From a checkpoint of a small image classifier: widths [64, 128, 256].
Rows from block 3 of a small image classifier, named by matrix and row number. Rows with one number belong to one neuron. Each number is 128 + 32 x the weight over its row's rms, rounded and kept within 0 to 255. All counts start at 0.
After each neuron's rows are labels from the 100 images, of 14848, where the neuron reaches its highest value: "top examples" is what is common among them. Only what is clearly more common there than usual is listed. The data: retinal OCT scans (Kermany 2017). In brackets: how many of the 100, against the usual share in percent.
# fc1: MLP up (model.blocks.3.mlp.fc1.weight, 384x128), inputs 0-127
# fc2: MLP down (model.blocks.3.mlp.fc2.weight, 128x384, transposed), outputs 0-127

fc1.358 [115  86 147 154 104 168 106 134 136  75 141  83 161 126 134 146  96 140 129 164 123 127  76  97 156 101 129  66 138 108  96 127 184 161  87 116 106 159 143 141  98 132  90 110 197 125 107 163 109 165 121  99  97 124 171 132 100 141 179 107 108 176  99 178 116 132 140 120 117 105 150  66 125 106  94 107 138  66 184 101  93 144  96 145  87 215  69  97 169 131 113  90 120  53 123 100 156 116 153 139 143 167 122 130 164  97 185 175  92 123 113 146 135 116 146 195 147 113  58  88 111 156  95 150  75 149 120 110]
fc2.358 [ 69  87 109 115 142 134  82 150 109 127 181 102 141 178 123 125  60 162 154 147 152 118 135 127 176 155 124 102 146 158 125  89 144 162 167 109 194 138 169 150 106  84 119  96 124 144 126 134 117  50 114  98 146 152 105  96 138 165  61 151 164  75 134 128  79 142  87 150 149 127 210 140 151 163  87 163 123  95 138 124 180 144 131 133 145 161 151 107 160 141  69 183 148 152 109  84  91 118 121 101 152 151 160 155  98 145 153 169 129 122  79 139 176  91  88 133 163  51  55 126 146 110 142 132 106 137  98  80]
top examples: finding: choroidal neovascularization (98 vs 29.3)

fc1.79 [108  98  74  94 154 139 123 103 133 127  94 122  85 181 113  97 112 142 128 116 153  92  62 154 142 136 160 149 145 139 158 200 152 155 101  74 135 128 161 127 141 165  59 151 147 121 181 123 160  60 126  82 105 189  51 122 121 190  93 109 139  74 145 128 114 154 148 164  91 153  95  87  97 140  82 150  96 150 131  88 191  93 124 141 129 133  86  98  57 113 136 146 188 143  68 106 153  80 174 118 160 134 135 141 104 128 156 115 126 140 110 135 115 114  75 118  98 162  92  73 119 125 138 157 106 162 146  91]
fc2.79 [123  82 137 123 112 108 135 122 161 137 115 124 144 174 145 110 118 121 127 111 126 143  98 112 133 142 137 119 136 139 153 102 171 147  78 100 136 150  76 109 116 125 103  90 161 165 135 120 116 108 124 125 165  81  70 117 126 206  29 171 138 108 116 142 149 139 136 132 138 170 136  76 116 157  37 121 123 103 112 130 120 117 205  84 106 125 122 135 183 206  96 128 122  99 119 166 186 115  96  82 116 145 124 207 165 214 168 164 164 126 138 170 120 117  74 115 101 126 125 154 203  78 131 109 103 129  95 139]
top examples: finding: normal (88 vs 51.6)

fc1.379 [100 130 124  96 146 149 137 101 139 149 118 163 180 116 159 120 104 157 134 174 132 100  97 211 137 118  71  99 158 145 214  93 148  69 167 182 174 108 139 103 119  98 182 166 130  73 165 152 152 156 126 120 147 151 102 128 117 126  75 141 134  95 124 137 157 140 129 110 118 171 160  86 171 151 104 105  73 108 131 161  92 107 127 139 167 105 121  97 122 151  53 118 143 130 122 153 121  88 138  56 147 130 143 201  57 116 156 129 135  90 143 135 157 170  79 219 117 105 115 166 124 173 140 122  90 114 147 127]
fc2.379 [136 138 138 109 103 111 137  96 117 127 123 133 148 133 158 134 125 115 111 113  84 152 113 144  78  95 121 157 146 137  74 153 124 111  89  63 114 143  88 119 172 130 124  85 144 153 134  99 130 145 127 135 128 116  63 147 111  70 106 167 129 123 125  90 115 117 150 167 122 170 255 121 108  82  69 142 150 157 166 104 123  89 154 146 162 125 136  88 161 194 109 135 120 137 102 150 112 122 153 201 139  88 127 103 123 126 114 122 112  83 125 153 125 133  90 101 142  90  24 108  61 128 170 160 145 106 184 149]
top examples: finding: choroidal neovascularization (73 vs 29.3)

fc1.67 [139 118 100 112 184 116 137 119 124 158 144 171  98 115 149 115 173 150 162 145 107 155 104 114 194 133 111  76 130  92 148 142 184  63 121 153 160 117 121 166 127 188 133 151 221 130 119  62  55  88 185 115  50 117 133 123  82 164 110 122 132  90 104 148 122  70 119 128 132 136 100 120 122 161 133 119 135 111 127 129 112  92 105  99 156 133 149 160  68  99 143 108 130  88 168  93 129 159 158 172 118 171  71 114 103 128 143 171 138 177 118 136 115  73 112 113  90 112 131 208  72 148  99 106 179 120 164 137]
fc2.67 [ 82 101  95  70 163 121 137 174  92 156 141 116  84 134  97 132 111 150 172 149 161  97  99 159 131 131 185 128 103 171  58 154  79 126 173 142  95 111 162 156 110 136 166 145 116 104 120 139 128 124 182  87 149 156 130 146 165 108 172 138 118  95 140  97  69 103 118 138 202 120 182 106 139 134 137  96 120 214 141 150 145 133  81 128 134 122 166 106 121 121  65 117  44 178 134 118 106 112 134 137 107 111  89  79  57 167 102 167  69 131  86 119 141 102 140 148 178 157 170 167 104 155 153 150 108 158  96 118]
top examples: finding: choroidal neovascularization (89 vs 29.3)

fc1.20 [129 194 126 111 121 162 102  75 101 134 154 122  86  87  89  58 138 132 107 110 123  81  95 125 120 145 133 145 143 145  92 181 121 106 114 135 159 109 122 152  93  87  71 126 158 105 165 144 130 128 131 102 117  82 109 129 109 140 100 154 135 223 118 160 101 134 170 160 171 120 122  67 102 142 123 177  36 156  85 156 139 118 127  98  88 107 119 115 185 218 121 113 166  74 122 145 137 133  97 145  63 138  71 136 109 126 108  97 121 159 134 134  87 125 139  73 153 101  95 117 189 152 158  88 174 121  91 129]
fc2.20 [126 135 151 138  82  68 112 135 124 125  93 111 170  73 161 122 136  93 109 149 117 100 133 163 130  60 110 204 164 118 115 127  79 133 115 143 122 109  97 122 142 142 104 130 155  80 137 110 123 149 131 165  77 109 144 149 186 125 110 136 140 187 141  39 183 147 151 120 133 117 153 140 122  67 132  81 104 140 132 134  83 106 100 140 128  95 133 109 199 100 165 151 147 128  98 119 151 148  86 209 124 110 127 118 144  81 139 138 142 105 156 115 123 163 162 145 149 158   0 155 144 144 149 140 196 131 164 141]
top examples: finding: choroidal neovascularization (83 vs 29.3)

fc1.114 [190  42  99 139 126 120 117  97 139 118 136  94 149 114  81 172 127 132 128 108 110  84 141 106 151 104 120 111  81 116 117 106 176 152 145 156 125 152  84  98 126 140 114 145 149 217 153 124 180 139 140  78  42 179  94 165  97 154  84 122 105 146 103 120  69 110 123  96 101 156 120  94 115  96 137 136 133  80 159 116 166  70 114 134  92 127 132 131 118  76 103 121  84 155 142 100 185 184 113 151 158 134 101 132 126 208 206 183 129 171 121 131 117 108 137 137  66 136 143 110 121 158 117 149  67 114 141 106]
fc2.114 [138 122 149 212 119 177 106 180  73  74 111  58 133 148 180  90  93 128 107 117 129 107 112 127 129  71 152 157 153 152 178 122 141 131 105 126 169 185 133 143 122 113  64  89 104 105 137 142  36 131  55 117 154  59 165 113 136 124 112 112 167 119 142 142 146 124 115 167 150 121 118 189 118  98 111 123 179 113  45 133 150 118 133 136 178 127  99 153 144  83  91 134 158  90 153 120 129 109  97 108 153 147 124 158 165 133 168 144 199 126 121 159 129 114  79 109  99  77 132  68 146 111 154 154 115 110 136 110]
top examples: finding: choroidal neovascularization (95 vs 29.3)

fc1.183 [173 125  79 121  70 141 158 153 210  59 135 178  57 124  85 110 148 113 122 106 134  99 158 115 153 118 137 119 152 150 132 142 122 151 119 184 116  85 123 181  72  82 134 159 207 132  71 167 145 163 113 108 136 137 156 114 142 148  94 126 151  48 136 152 121 107  92 124 127 147 121 131 141 147  91 126 124 126 110  96 112 125 147  85  86 126  73 114 125 114 168  67 162 161 183 136 163  79 152 192 234 102 137 117 153 155 129 155 130 124 116 125 134  72 132 119 127 132 149 148 151  91 128 148  93 134 116 174]
fc2.183 [107 164 160 130  70 117 131 113 135 145 122 214  93  92 125 115 165 176 165 119 104 124 175  95 130 159 157 113 152  92  80 166 115  69 138 144  97 153 120  53 158 125 134 171 144 108  47  73 146 181 143 119 101 164 126 116 145 111 136 180  90  69 174  96 112 129 108  98 121 137 113 120 104 145 148 157 127  76 142 114 122  55 143 130  98 146 130 165 125 113 154 125 117 163 161 164 140 166 103  66  98 134 147 102 159 148 132 151 101 165 162 146 148 170 106 191 106 177 179 119 145 156  43 172 134 128 146 114]
top examples: finding: diabetic macular edema (92 vs 11.7)

fc1.303 [151 144 105 107 173 160 151 160 101  98 120 131 107 141 105 124 111  96 133 101 124  87 116  93 119 145  41 112 173 158 120 119 179 140  61 111 133 117 144 130 128 138 122 183 139 100 168 122 119  32 122 122 130 116  90  84 102 117 168 138 130 125 106 118 106 121 126 175 101 164 130  89 102  74 137 102  84 155 149 141  59 119 137 176  72 161 105 145 172 109 205 150 137  80 102 117  58  92 194 167 135 137 150 136 111 159 130 103 102 131 117 111 152 118 161 142 163  59  97 181 157 128 183  95 146 183  95 160]
fc2.303 [169 132 164 167 120 141 163 114 148 120 115  83 126 106 106 183 152 102 123 115 167 153 151  97 135 117 126 146 110 138  61 110 105 151 140 119 123 139 127 137 153 107  97  73 166 123 130 146 152 161 140 133 218 122 105 119 134 177  41 137 135 150 163 178 188 113 205 170 117 156 175 103  95 131 127 141 142  65 171  75  84 124 155 133 133 102 111 112  92 182 187 120 124 132 136  98 145 151  75 146 110 101  94 152 102 126 140 118 119 204 115 106  77 116  99 117  73 150  76 101 206 145 105 179 163 157 121 128]
top examples: finding: normal (89 vs 51.6)

fc1.278 [128 146 116 131  68 165 166 127 107 144 167 110 132 165 126  94 102 122 178  96  89  54  45 133 123 126  71  89  98 178 132 103 208 172  93 147 126  79 113 103 107 135 118 142 141 138 165 157 167  77 119  62 108 119 110 162 131 107  99 151  95 125 140 125 121 130 114 139 143 186 109 122 127 135 118  79 120 141 196 102  93 112 116 165  96 101  55 154 154  79 202 172 130  79 107  81  93 159 111 165  99 134 148 172  93 190 141 141 140 137 134 102 150 172 133 160 113 102  83 122 120 111 161 165 149 117 128 125]
fc2.278 [134 200  82 154 164 114 137 109 128 125 119  82 129 135 154 155 109  91 127 143 131 155 178 149  98 150  62 169 133 110 100 151  98 107 137 120 110 144 124 141 103 104  95  62 122 126 130 112 108 166 159 178 170 102  80 103  97 187 125 120 186 149 101  79 169 108 165 181 129  84 121 134 110  87 176 141 164 134 120 119 112 102  94 130 153  54 156 147  43 122 176 132 165 116 146 133  96 142  99 168 166 119 125 109  84 160 148  88 163 152 137 170  88 125 103  90  82 117 122 120 162  81 120 159 207 155 105  62]
top examples: finding: normal (95 vs 51.6)

fc1.249 [147  92 136 115 121 130 112 171 146  86  91 126 132 185 108  27 169 122 139  88 158 156 103 162 140 128 115 143 144 136  51 133 160 187  77 108 157 140 167 145 126  57 119 102 123 162 137  90 135  94 106 164  39 167  86  74 156 181 101  70 124 109 130 126 113 129 215 136 108 172 129 115 105  96  91 149 110 161 112 155 102  98 127 109 118 162 150 122 106 102 135 144 162 140 115  91 123 102 153 166 174 130  68  87 128 173 186 125 162 171  86 107 165 116 117 145 130 154 132 109 148  91 129  99  95 128 130 137]
fc2.249 [ 90  77 161 114 104 100 134 119 131  99 179  88 143 139 115 174  69 137 133  93 112 172  71 148 154 142 158  81 104 178 148 131 146 163 156 125 175 127 122 132  97 110 148 101 127 129 152 126  93 130 162 105 144 113 114  96  84 141  96 154 159  92 149 106 110 119 103 144 123 173  61  83 107 144  90 127 136  79  88  70 181 181 151 153 139 129 117  97 221 136  63 181 119  94 134 129 135 106 118 110 115 130 117 102 100 198 157 182 116 157  77  95 127 148  98 128 106 100 213 147 178 186 122 118 104 111 150  92]
top examples: finding: normal (78 vs 51.6)

fc1.214 [156 125  84 133 111 132 150 103 157 148 113  89  77 107 112  96  52 147 138 107 128  82 131 102 106 121 165  97  87  83 148 142 129 111 124 117 166 150 166  86  92 104 120 181 152 143 104 166 224 111 152 155 124 154 126 132  87 105 120 184 112 118 114 144  96 117  99 104 160 138 112 158 109 121 148  94  98  69 143 128  89 139 136 182 125 117 109  84 150 126 112 121  72 122  74 164 157 143  83 124 126 125 150 167  36 107 172  95  86  71 158 183  91 152 142 120 120 141  95  87 123 197 158 113  88 190  79 154]
fc2.214 [117  93 106 144 160  95 105 111 124 143 160 125 107 121 124 135 114 124  54 125 123 112 107 155 126 121 173 105  72 165 143 121 126 113 130 179 107 100 184 160  91 127 101 151 129 121 122 147 117 155 201 118 150 107 154 122 110 127 121  82 139 131 121 125 104 179  54 115 170 160 195 164 114 126  75  80  79 183 137 134 128 124 110 109 125 135 139  67 115 112  82 147  80 138 161 113 207 125  62 196 149  84 118 157 192 175  77 129 123 107  96 121 159 134 134 130 124 104  39 135 176 197 170 133 136 148 154 131]
top examples: finding: choroidal neovascularization (59 vs 29.3); finding: drusen (41 vs 7.4)

fc1.75 [ 98 121 172 142 117 160 121 117 157 146 151 120 132 130 140 150  77 141 141 149  41  79 124  97 107  97 112 117 136  79 166 127 183 100 115 115  93 136 140 201  88 158 131 155 130 136 132 157 176 106 178 140 135 173 118  91  92 109  59 155 135  89  84 142 141  99 162 124 130 113 150 108 113  94 140 132  55  83 109 135 101 123 121 153  55  79 141 130 224  98  80 143 184 135 138 108 144  88 129 116 183 112 141 141 166 138 134 112  75 181 166 128 133 121 105  90 106 144  88  76  84 160  86 128 142 191 108 109]
fc2.75 [103 167 125 153 119 117 141 104 199 106 108  93  46 144 127 181  98 109 131 206 169 160 135 128 144 122  73 145 113 163 157 163 161 137 176 132 117 108 173 127  78 133 171 147 152 114 175 111 107 153 134 157 169 156 143 119 102 132 139 111 182 181 127 119  99 128  98 146 134 108 216 130  75 151  81 139 137 136 115  97 153 132 102 148 124  90 142 108  63 162 134  98 133  79 167 119  91 102 164 152 151 149 135 160  90 150 134  43 150 130 118 149 107 102 112 116 159 113  60 159  98 102 165 111 143 163  76  61]
top examples: finding: choroidal neovascularization (69 vs 29.3)