A small image classifier, trained from scratch: ademamix at rate 0.0006, held-out accuracy 95%.
Rows from block 2 of a small image classifier, named by matrix and row number. Rows with one number belong to one neuron. Each number is 200 + 30 x the weight over its row's rms, rounded and kept within 0 to 999. All counts start at 0.
After each neuron's rows are labels from the 100 images, of 14848, where the neuron reaches its highest value: "strongest on" is what is common among them; "colour at peak" is the nearest of a few named colours to the mean colour under the peak. Only what is clearly more common there than usual is listed. The data: retinal OCT scans (Kermany 2017). In brackets: how many of the 100, against the usual share in percent.
# fc1: MLP up (model.blocks.2.mlp.fc1.weight, 384x128), inputs 0-127
# fc2: MLP down (model.blocks.2.mlp.fc2.weight, 128x384, transposed), outputs 0-127

fc1.264,180,231,190,161,159,188,202,214,254,253,230,251,165,186,224,131,207,182,226,216,179,160,188,177,215,193,184,196,209,209,176,129,165,180,206,248,234,164,154,161,230,166,150,208,181,161,197,188,226,161,198,155,198,193,214,189,184,179,212,220,226,196,230,202,176,225,176,185,223,221,251,174,217,178,157,158,210,247,181,222,222,179,182,187,190,183,196,178,188,238,283,220,215,219,224,178,167,247,202,233,198,180,227,245,191,153,171,192,191,184,191,140,227,224,218,199,139,159,277,184,147,187,208,179,214,212,234,207
fc2.264,204,254,197,202,224,214,185,216,168,145,136,204,143,175,168,192,205,167,204,161,222,225,213,178,200,192,168,232,197,215,204,222,231,140,183,232,228,204,232,199,164,244,184,171,232,202,203,179,198,234,163,244,189,141,194,183,231,198,190,226,190,189,187,189,192,184,195,182,207,194,338,163,177,161,220,168,225,171,181,185,143,162,282,173,178,190,153,183,202,213,186,201,202,196,208,243,211,196,194,191,207,253,212,151,204,203,225,134,200,237,215,188,190,189,246,184,192,196,198,172,204,203,174,192,244,208,258,204
strongest on: finding: choroidal neovascularization (72 vs 29.3)
colour at peak: grey (58 vs 24.9)

fc1.293,206,181,198,210,209,223,215,211,208,156,206,133,147,155,207,248,198,227,205,172,219,171,170,199,180,226,167,165,272,188,163,185,200,258,169,243,196,179,186,173,206,211,224,180,195,241,225,207,196,212,162,198,143,292,254,212,187,171,222,224,222,197,224,146,217,178,178,191,205,174,186,177,202,138,182,206,250,203,189,201,207,222,232,166,237,162,178,246,142,122,192,175,224,199,167,206,185,188,208,219,195,162,214,209,116,195,181,179,246,176,247,231,198,205,189,204,222,227,185,172,186,213,164,221,186,238,224,188
fc2.293,157,225,201,201,222,208,189,238,223,233,171,184,173,223,184,182,219,225,185,218,216,177,212,195,178,190,197,167,168,186,224,219,182,161,226,193,164,186,220,232,198,178,164,261,209,191,233,179,200,192,186,140,225,149,221,154,173,188,174,141,177,170,176,215,174,216,195,181,193,165,340,296,210,170,184,235,186,241,201,205,182,199,225,201,210,192,208,205,217,225,168,189,193,233,180,213,143,212,214,201,204,193,215,198,205,197,196,109,179,225,161,245,195,192,178,229,154,175,174,222,203,193,275,233,203,211,187,206
strongest on: finding: choroidal neovascularization (62 vs 29.3)
colour at peak: grey (89 vs 24.9)

fc1.22,197,237,143,187,236,200,206,212,200,161,233,224,214,178,181,161,194,229,190,232,210,203,169,251,197,192,187,190,180,224,173,195,144,256,231,268,215,230,190,213,209,198,185,175,246,143,217,214,182,262,145,244,221,224,183,218,255,183,219,237,209,232,183,207,148,201,182,181,209,231,200,215,196,189,209,222,211,236,236,234,223,218,213,191,283,211,232,180,154,209,214,189,240,189,195,209,206,192,237,153,227,214,178,185,187,209,192,232,194,198,198,309,223,231,254,147,188,192,222,232,252,204,198,179,231,237,206,154
fc2.22,247,186,179,194,200,213,194,202,157,207,196,217,203,199,207,204,202,195,185,199,160,177,261,207,178,149,220,139,207,188,150,157,215,209,158,204,225,208,189,233,167,201,185,203,213,170,174,261,233,211,172,229,170,237,183,198,182,231,168,189,239,199,150,190,218,184,224,221,204,204,402,190,225,209,186,165,204,163,205,237,189,199,203,200,218,214,177,244,203,198,204,220,220,186,199,193,195,225,173,183,205,173,190,195,232,208,203,213,206,190,181,165,195,203,124,200,223,194,189,148,229,214,232,209,219,178,209,207
strongest on: finding: choroidal neovascularization (77 vs 29.3)
colour at peak: grey (79 vs 24.9)

fc1.301,233,198,178,180,123,206,234,204,174,157,179,131,191,196,121,195,213,168,157,187,241,189,235,265,195,209,193,261,199,183,176,200,156,219,180,235,226,193,187,199,196,183,182,168,229,211,157,198,200,217,147,180,209,203,252,210,239,202,191,199,270,221,171,180,235,201,222,197,214,219,183,267,229,170,211,205,187,226,203,170,216,206,200,141,179,190,192,201,197,170,184,215,176,195,183,182,234,153,158,138,250,188,221,168,169,196,251,266,156,192,221,223,171,201,183,202,176,193,211,202,195,120,231,225,230,221,200,201
fc2.301,210,215,203,219,156,207,232,216,153,206,231,196,198,200,225,196,202,193,175,241,138,164,227,223,193,178,181,188,253,217,297,207,217,231,190,199,167,227,199,176,246,163,158,214,241,183,175,224,206,192,209,182,202,166,184,219,206,182,190,209,165,178,155,208,196,213,182,180,184,194,399,164,202,162,231,197,171,158,200,168,207,219,213,194,185,233,214,227,209,213,170,185,176,215,169,211,221,242,177,209,186,170,199,168,200,170,190,194,225,207,196,212,189,223,225,179,185,188,178,188,220,178,176,188,189,187,185,202
strongest on: finding: choroidal neovascularization (79 vs 29.3)
colour at peak: grey (60 vs 24.9)

fc1.30,183,204,182,224,134,246,252,222,208,178,180,180,170,168,200,212,221,225,148,172,168,156,158,255,253,196,175,200,180,190,166,244,187,228,214,194,182,250,192,210,215,176,214,190,186,195,218,181,203,249,192,221,227,195,242,189,230,124,205,298,178,203,164,190,155,203,168,209,189,238,162,227,193,282,213,182,206,233,216,234,224,194,228,168,123,192,200,259,188,221,202,196,239,187,207,228,214,161,226,182,207,187,236,194,169,203,221,200,209,218,201,194,196,234,195,219,225,171,185,188,150,166,274,177,190,178,205,180
fc2.30,176,167,232,174,140,171,189,251,158,191,216,204,212,201,159,154,208,193,257,186,228,205,155,219,200,200,205,225,187,231,233,176,219,189,184,226,225,253,224,174,253,231,183,187,256,244,145,182,208,164,193,168,193,168,216,241,226,212,221,224,182,179,248,198,161,193,221,223,198,212,183,199,245,186,230,188,208,278,212,164,212,172,163,216,245,219,199,222,241,205,162,248,144,193,229,130,185,167,201,154,165,248,197,190,200,208,152,225,188,177,216,197,207,239,188,220,220,169,179,211,190,147,154,179,146,203,243,182
strongest on: finding: diabetic macular edema (61 vs 11.7)
colour at peak: grey (58 vs 24.9)

fc1.72,161,227,142,194,231,176,182,162,164,231,222,145,156,226,246,158,132,171,235,204,205,171,155,209,176,177,153,210,190,144,182,190,152,206,227,199,220,176,208,211,234,217,183,207,251,211,221,173,176,225,168,149,221,218,183,143,195,142,199,190,159,237,196,204,174,247,163,167,219,238,143,196,197,210,190,139,222,248,197,221,190,177,204,208,178,189,188,145,205,237,227,238,247,228,226,217,180,208,174,158,156,196,191,252,172,185,187,186,201,174,175,207,219,170,143,207,171,184,221,196,224,210,204,187,216,215,227,256
fc2.72,230,240,173,217,215,171,227,127,239,202,226,183,173,190,245,194,199,188,187,185,156,230,172,212,183,246,210,213,247,221,205,202,239,176,178,147,197,175,162,186,149,184,211,149,170,174,209,220,217,182,221,247,200,146,186,198,203,205,201,230,213,233,189,168,188,204,190,151,220,237,95,119,216,176,277,207,179,139,168,146,202,190,233,209,179,173,189,193,166,181,219,172,235,181,214,228,252,213,223,195,226,200,183,183,189,211,220,227,253,211,210,198,188,216,237,200,200,227,243,176,189,194,179,162,258,195,225,195
strongest on: finding: choroidal neovascularization (74 vs 29.3)
colour at peak: grey (53 vs 24.9)

fc1.46,197,200,178,204,219,183,203,211,159,226,221,125,222,200,176,207,184,203,196,251,233,187,196,222,179,187,213,204,188,253,234,181,133,212,209,258,175,209,240,224,202,170,189,190,189,149,195,197,202,188,170,215,222,240,231,169,201,209,191,195,198,193,238,183,133,206,150,209,204,190,205,167,199,194,232,206,195,262,259,184,182,196,236,165,290,166,209,225,204,158,164,220,219,219,173,209,219,141,248,201,200,179,198,193,201,198,256,240,149,253,175,205,232,188,219,161,192,209,184,192,306,184,198,211,142,176,188,172
fc2.46,230,236,205,155,235,222,207,234,196,192,178,223,189,208,241,211,218,192,198,188,152,170,209,157,181,213,190,186,203,195,173,205,240,195,187,201,189,207,181,201,221,174,211,182,246,160,184,227,253,204,224,196,165,232,172,208,191,213,194,228,219,213,170,160,212,158,202,189,181,163,350,199,187,197,183,200,177,165,165,309,232,169,196,186,188,185,196,230,209,183,183,244,257,191,188,184,204,237,130,243,210,183,216,229,202,224,207,232,218,194,202,150,187,167,222,169,211,206,176,130,248,201,214,201,215,179,167,177
strongest on: finding: choroidal neovascularization (74 vs 29.3)
colour at peak: grey (58 vs 24.9)

fc1.38,215,184,233,201,138,203,279,209,243,194,174,192,148,192,187,191,223,196,211,201,150,173,182,251,226,187,171,226,219,228,232,173,185,158,227,201,190,239,250,150,210,206,223,212,178,189,216,177,190,181,122,207,212,157,245,247,248,211,241,201,245,217,220,226,174,205,247,184,219,191,229,170,198,254,246,198,265,175,191,260,171,226,176,242,196,229,220,201,173,185,231,200,190,294,183,196,190,160,242,227,231,215,234,209,216,203,220,206,179,170,187,216,193,189,193,206,178,206,198,213,190,217,230,183,126,207,242,194
fc2.38,223,199,166,189,209,137,211,217,233,225,159,187,209,211,212,171,202,174,200,167,177,178,183,235,193,192,177,227,187,170,193,195,238,168,140,176,185,251,213,193,217,210,201,176,146,193,211,217,173,170,180,223,198,150,241,228,220,245,205,213,148,240,184,231,236,219,255,198,219,217,284,176,196,163,226,158,182,210,198,258,169,214,181,170,190,188,229,149,183,206,187,182,160,147,206,193,193,255,259,153,187,218,198,171,219,175,180,196,245,196,221,151,211,182,187,232,193,185,207,200,185,150,172,172,251,267,174,273
strongest on: finding: drusen (43 vs 7.4)
colour at peak: grey (73 vs 24.9)

fc1.295,198,188,229,189,213,181,217,178,232,208,262,154,151,207,211,175,197,190,239,203,205,188,167,189,227,189,140,189,185,223,228,220,192,191,284,222,163,228,201,211,204,213,239,160,200,153,215,176,270,187,174,165,222,227,191,252,174,122,235,191,217,219,224,174,207,171,193,167,196,170,193,234,188,272,207,209,241,155,198,195,253,182,175,143,200,213,256,181,177,217,221,213,188,215,253,234,178,192,202,238,192,214,230,180,201,172,219,199,167,251,161,192,189,165,237,230,199,163,222,169,192,222,270,157,167,218,181,183
fc2.295,174,172,178,191,160,141,227,241,198,228,191,190,216,238,177,181,208,181,222,177,176,194,171,181,232,199,184,185,195,219,238,177,223,229,161,203,206,213,245,194,214,183,257,130,208,195,174,205,171,160,205,216,170,153,221,249,193,257,162,191,205,252,203,171,181,199,198,213,207,203,157,169,251,180,189,190,227,192,233,238,165,163,134,163,238,193,216,189,240,208,179,206,155,197,185,148,164,223,222,176,193,229,195,126,168,237,176,197,225,201,228,163,245,200,170,210,194,164,254,174,248,146,157,146,234,227,169,216
strongest on: finding: diabetic macular edema (41 vs 11.7)
colour at peak: grey (78 vs 24.9)

fc1.129,202,236,158,170,190,223,201,180,220,262,250,236,188,285,205,168,172,169,181,215,201,189,155,176,211,211,224,211,250,200,192,141,188,223,233,243,233,206,160,175,200,207,198,173,263,172,234,219,191,199,208,161,212,225,154,209,164,219,193,237,214,226,245,201,159,227,201,195,202,221,214,169,215,161,165,184,241,242,210,165,178,201,206,195,261,185,211,205,183,223,227,206,195,199,217,231,241,180,220,158,172,173,233,233,210,222,132,151,201,155,224,208,241,231,145,163,169,201,263,180,194,218,194,170,201,256,228,158
fc2.129,227,188,233,173,183,176,178,186,156,210,173,192,158,199,176,185,194,201,238,80,192,216,227,212,171,184,191,236,179,220,169,176,189,189,169,212,237,200,162,200,202,215,194,166,237,163,185,228,183,224,146,216,161,140,188,197,186,219,170,209,227,205,218,221,181,172,216,218,211,239,229,185,206,216,160,171,228,120,130,178,186,234,199,160,234,196,193,236,289,259,180,221,247,172,236,170,176,201,222,157,160,214,185,208,221,258,250,210,180,186,199,182,197,218,194,204,198,203,229,170,199,219,160,193,180,176,242,204
strongest on: finding: choroidal neovascularization (89 vs 29.3)
colour at peak: grey (83 vs 24.9)

fc1.252,195,197,182,181,206,183,197,159,188,240,193,179,155,185,189,200,161,232,168,228,229,190,203,229,207,181,186,221,185,131,252,156,163,180,235,186,235,198,222,196,240,217,127,195,243,178,193,223,215,225,202,204,214,210,174,210,189,133,204,200,204,303,212,214,197,165,154,193,220,194,190,234,170,178,223,201,229,181,153,209,176,179,168,173,201,186,215,168,204,196,210,253,218,269,209,166,161,237,205,163,102,189,193,210,132,190,199,181,164,178,181,212,178,233,159,206,173,182,238,201,203,236,216,162,186,208,236,252
fc2.252,172,210,161,229,179,213,239,171,237,174,201,173,188,159,209,247,170,213,191,188,162,231,165,189,180,209,224,158,122,198,209,233,167,159,177,132,206,160,160,172,159,193,229,161,181,151,197,222,146,218,284,200,179,154,217,202,185,198,196,212,228,220,227,181,198,186,144,218,220,186,246,153,189,170,181,177,236,164,178,196,214,250,227,195,185,203,183,171,223,139,219,188,195,171,233,189,197,144,207,174,175,229,192,193,187,209,206,257,242,202,234,188,196,218,236,223,142,223,238,228,219,248,209,156,196,182,197,163
strongest on: finding: choroidal neovascularization (84 vs 29.3)
colour at peak: grey (69 vs 24.9)

fc1.276,177,197,176,198,230,217,226,227,221,229,216,181,215,165,208,217,186,209,136,200,141,203,200,177,213,178,227,225,239,171,129,163,146,205,236,170,184,216,193,246,193,151,198,189,189,215,190,197,220,216,204,239,229,178,180,231,175,144,249,218,186,226,193,201,166,159,184,289,180,186,202,173,180,197,256,196,235,153,194,232,166,191,238,180,205,227,229,189,196,153,257,183,232,223,220,194,218,228,254,155,154,165,207,239,158,204,169,190,163,200,170,244,201,219,256,242,181,183,228,247,165,235,198,220,233,223,196,238
fc2.276,220,192,202,198,196,217,207,190,195,192,193,187,224,188,231,202,196,227,190,201,220,240,216,162,226,213,202,210,168,210,153,224,184,237,180,182,210,186,200,174,204,210,180,199,176,221,212,226,165,207,177,193,198,201,207,205,178,259,207,214,192,209,215,197,184,207,162,229,197,183,453,207,199,208,195,183,202,218,193,152,207,183,234,201,187,206,204,163,266,170,196,171,173,207,197,212,212,172,253,184,190,211,181,192,183,200,188,236,198,223,222,192,197,175,201,169,182,210,179,204,201,201,196,199,191,181,192,192
strongest on: finding: choroidal neovascularization (87 vs 29.3)
colour at peak: grey (76 vs 24.9)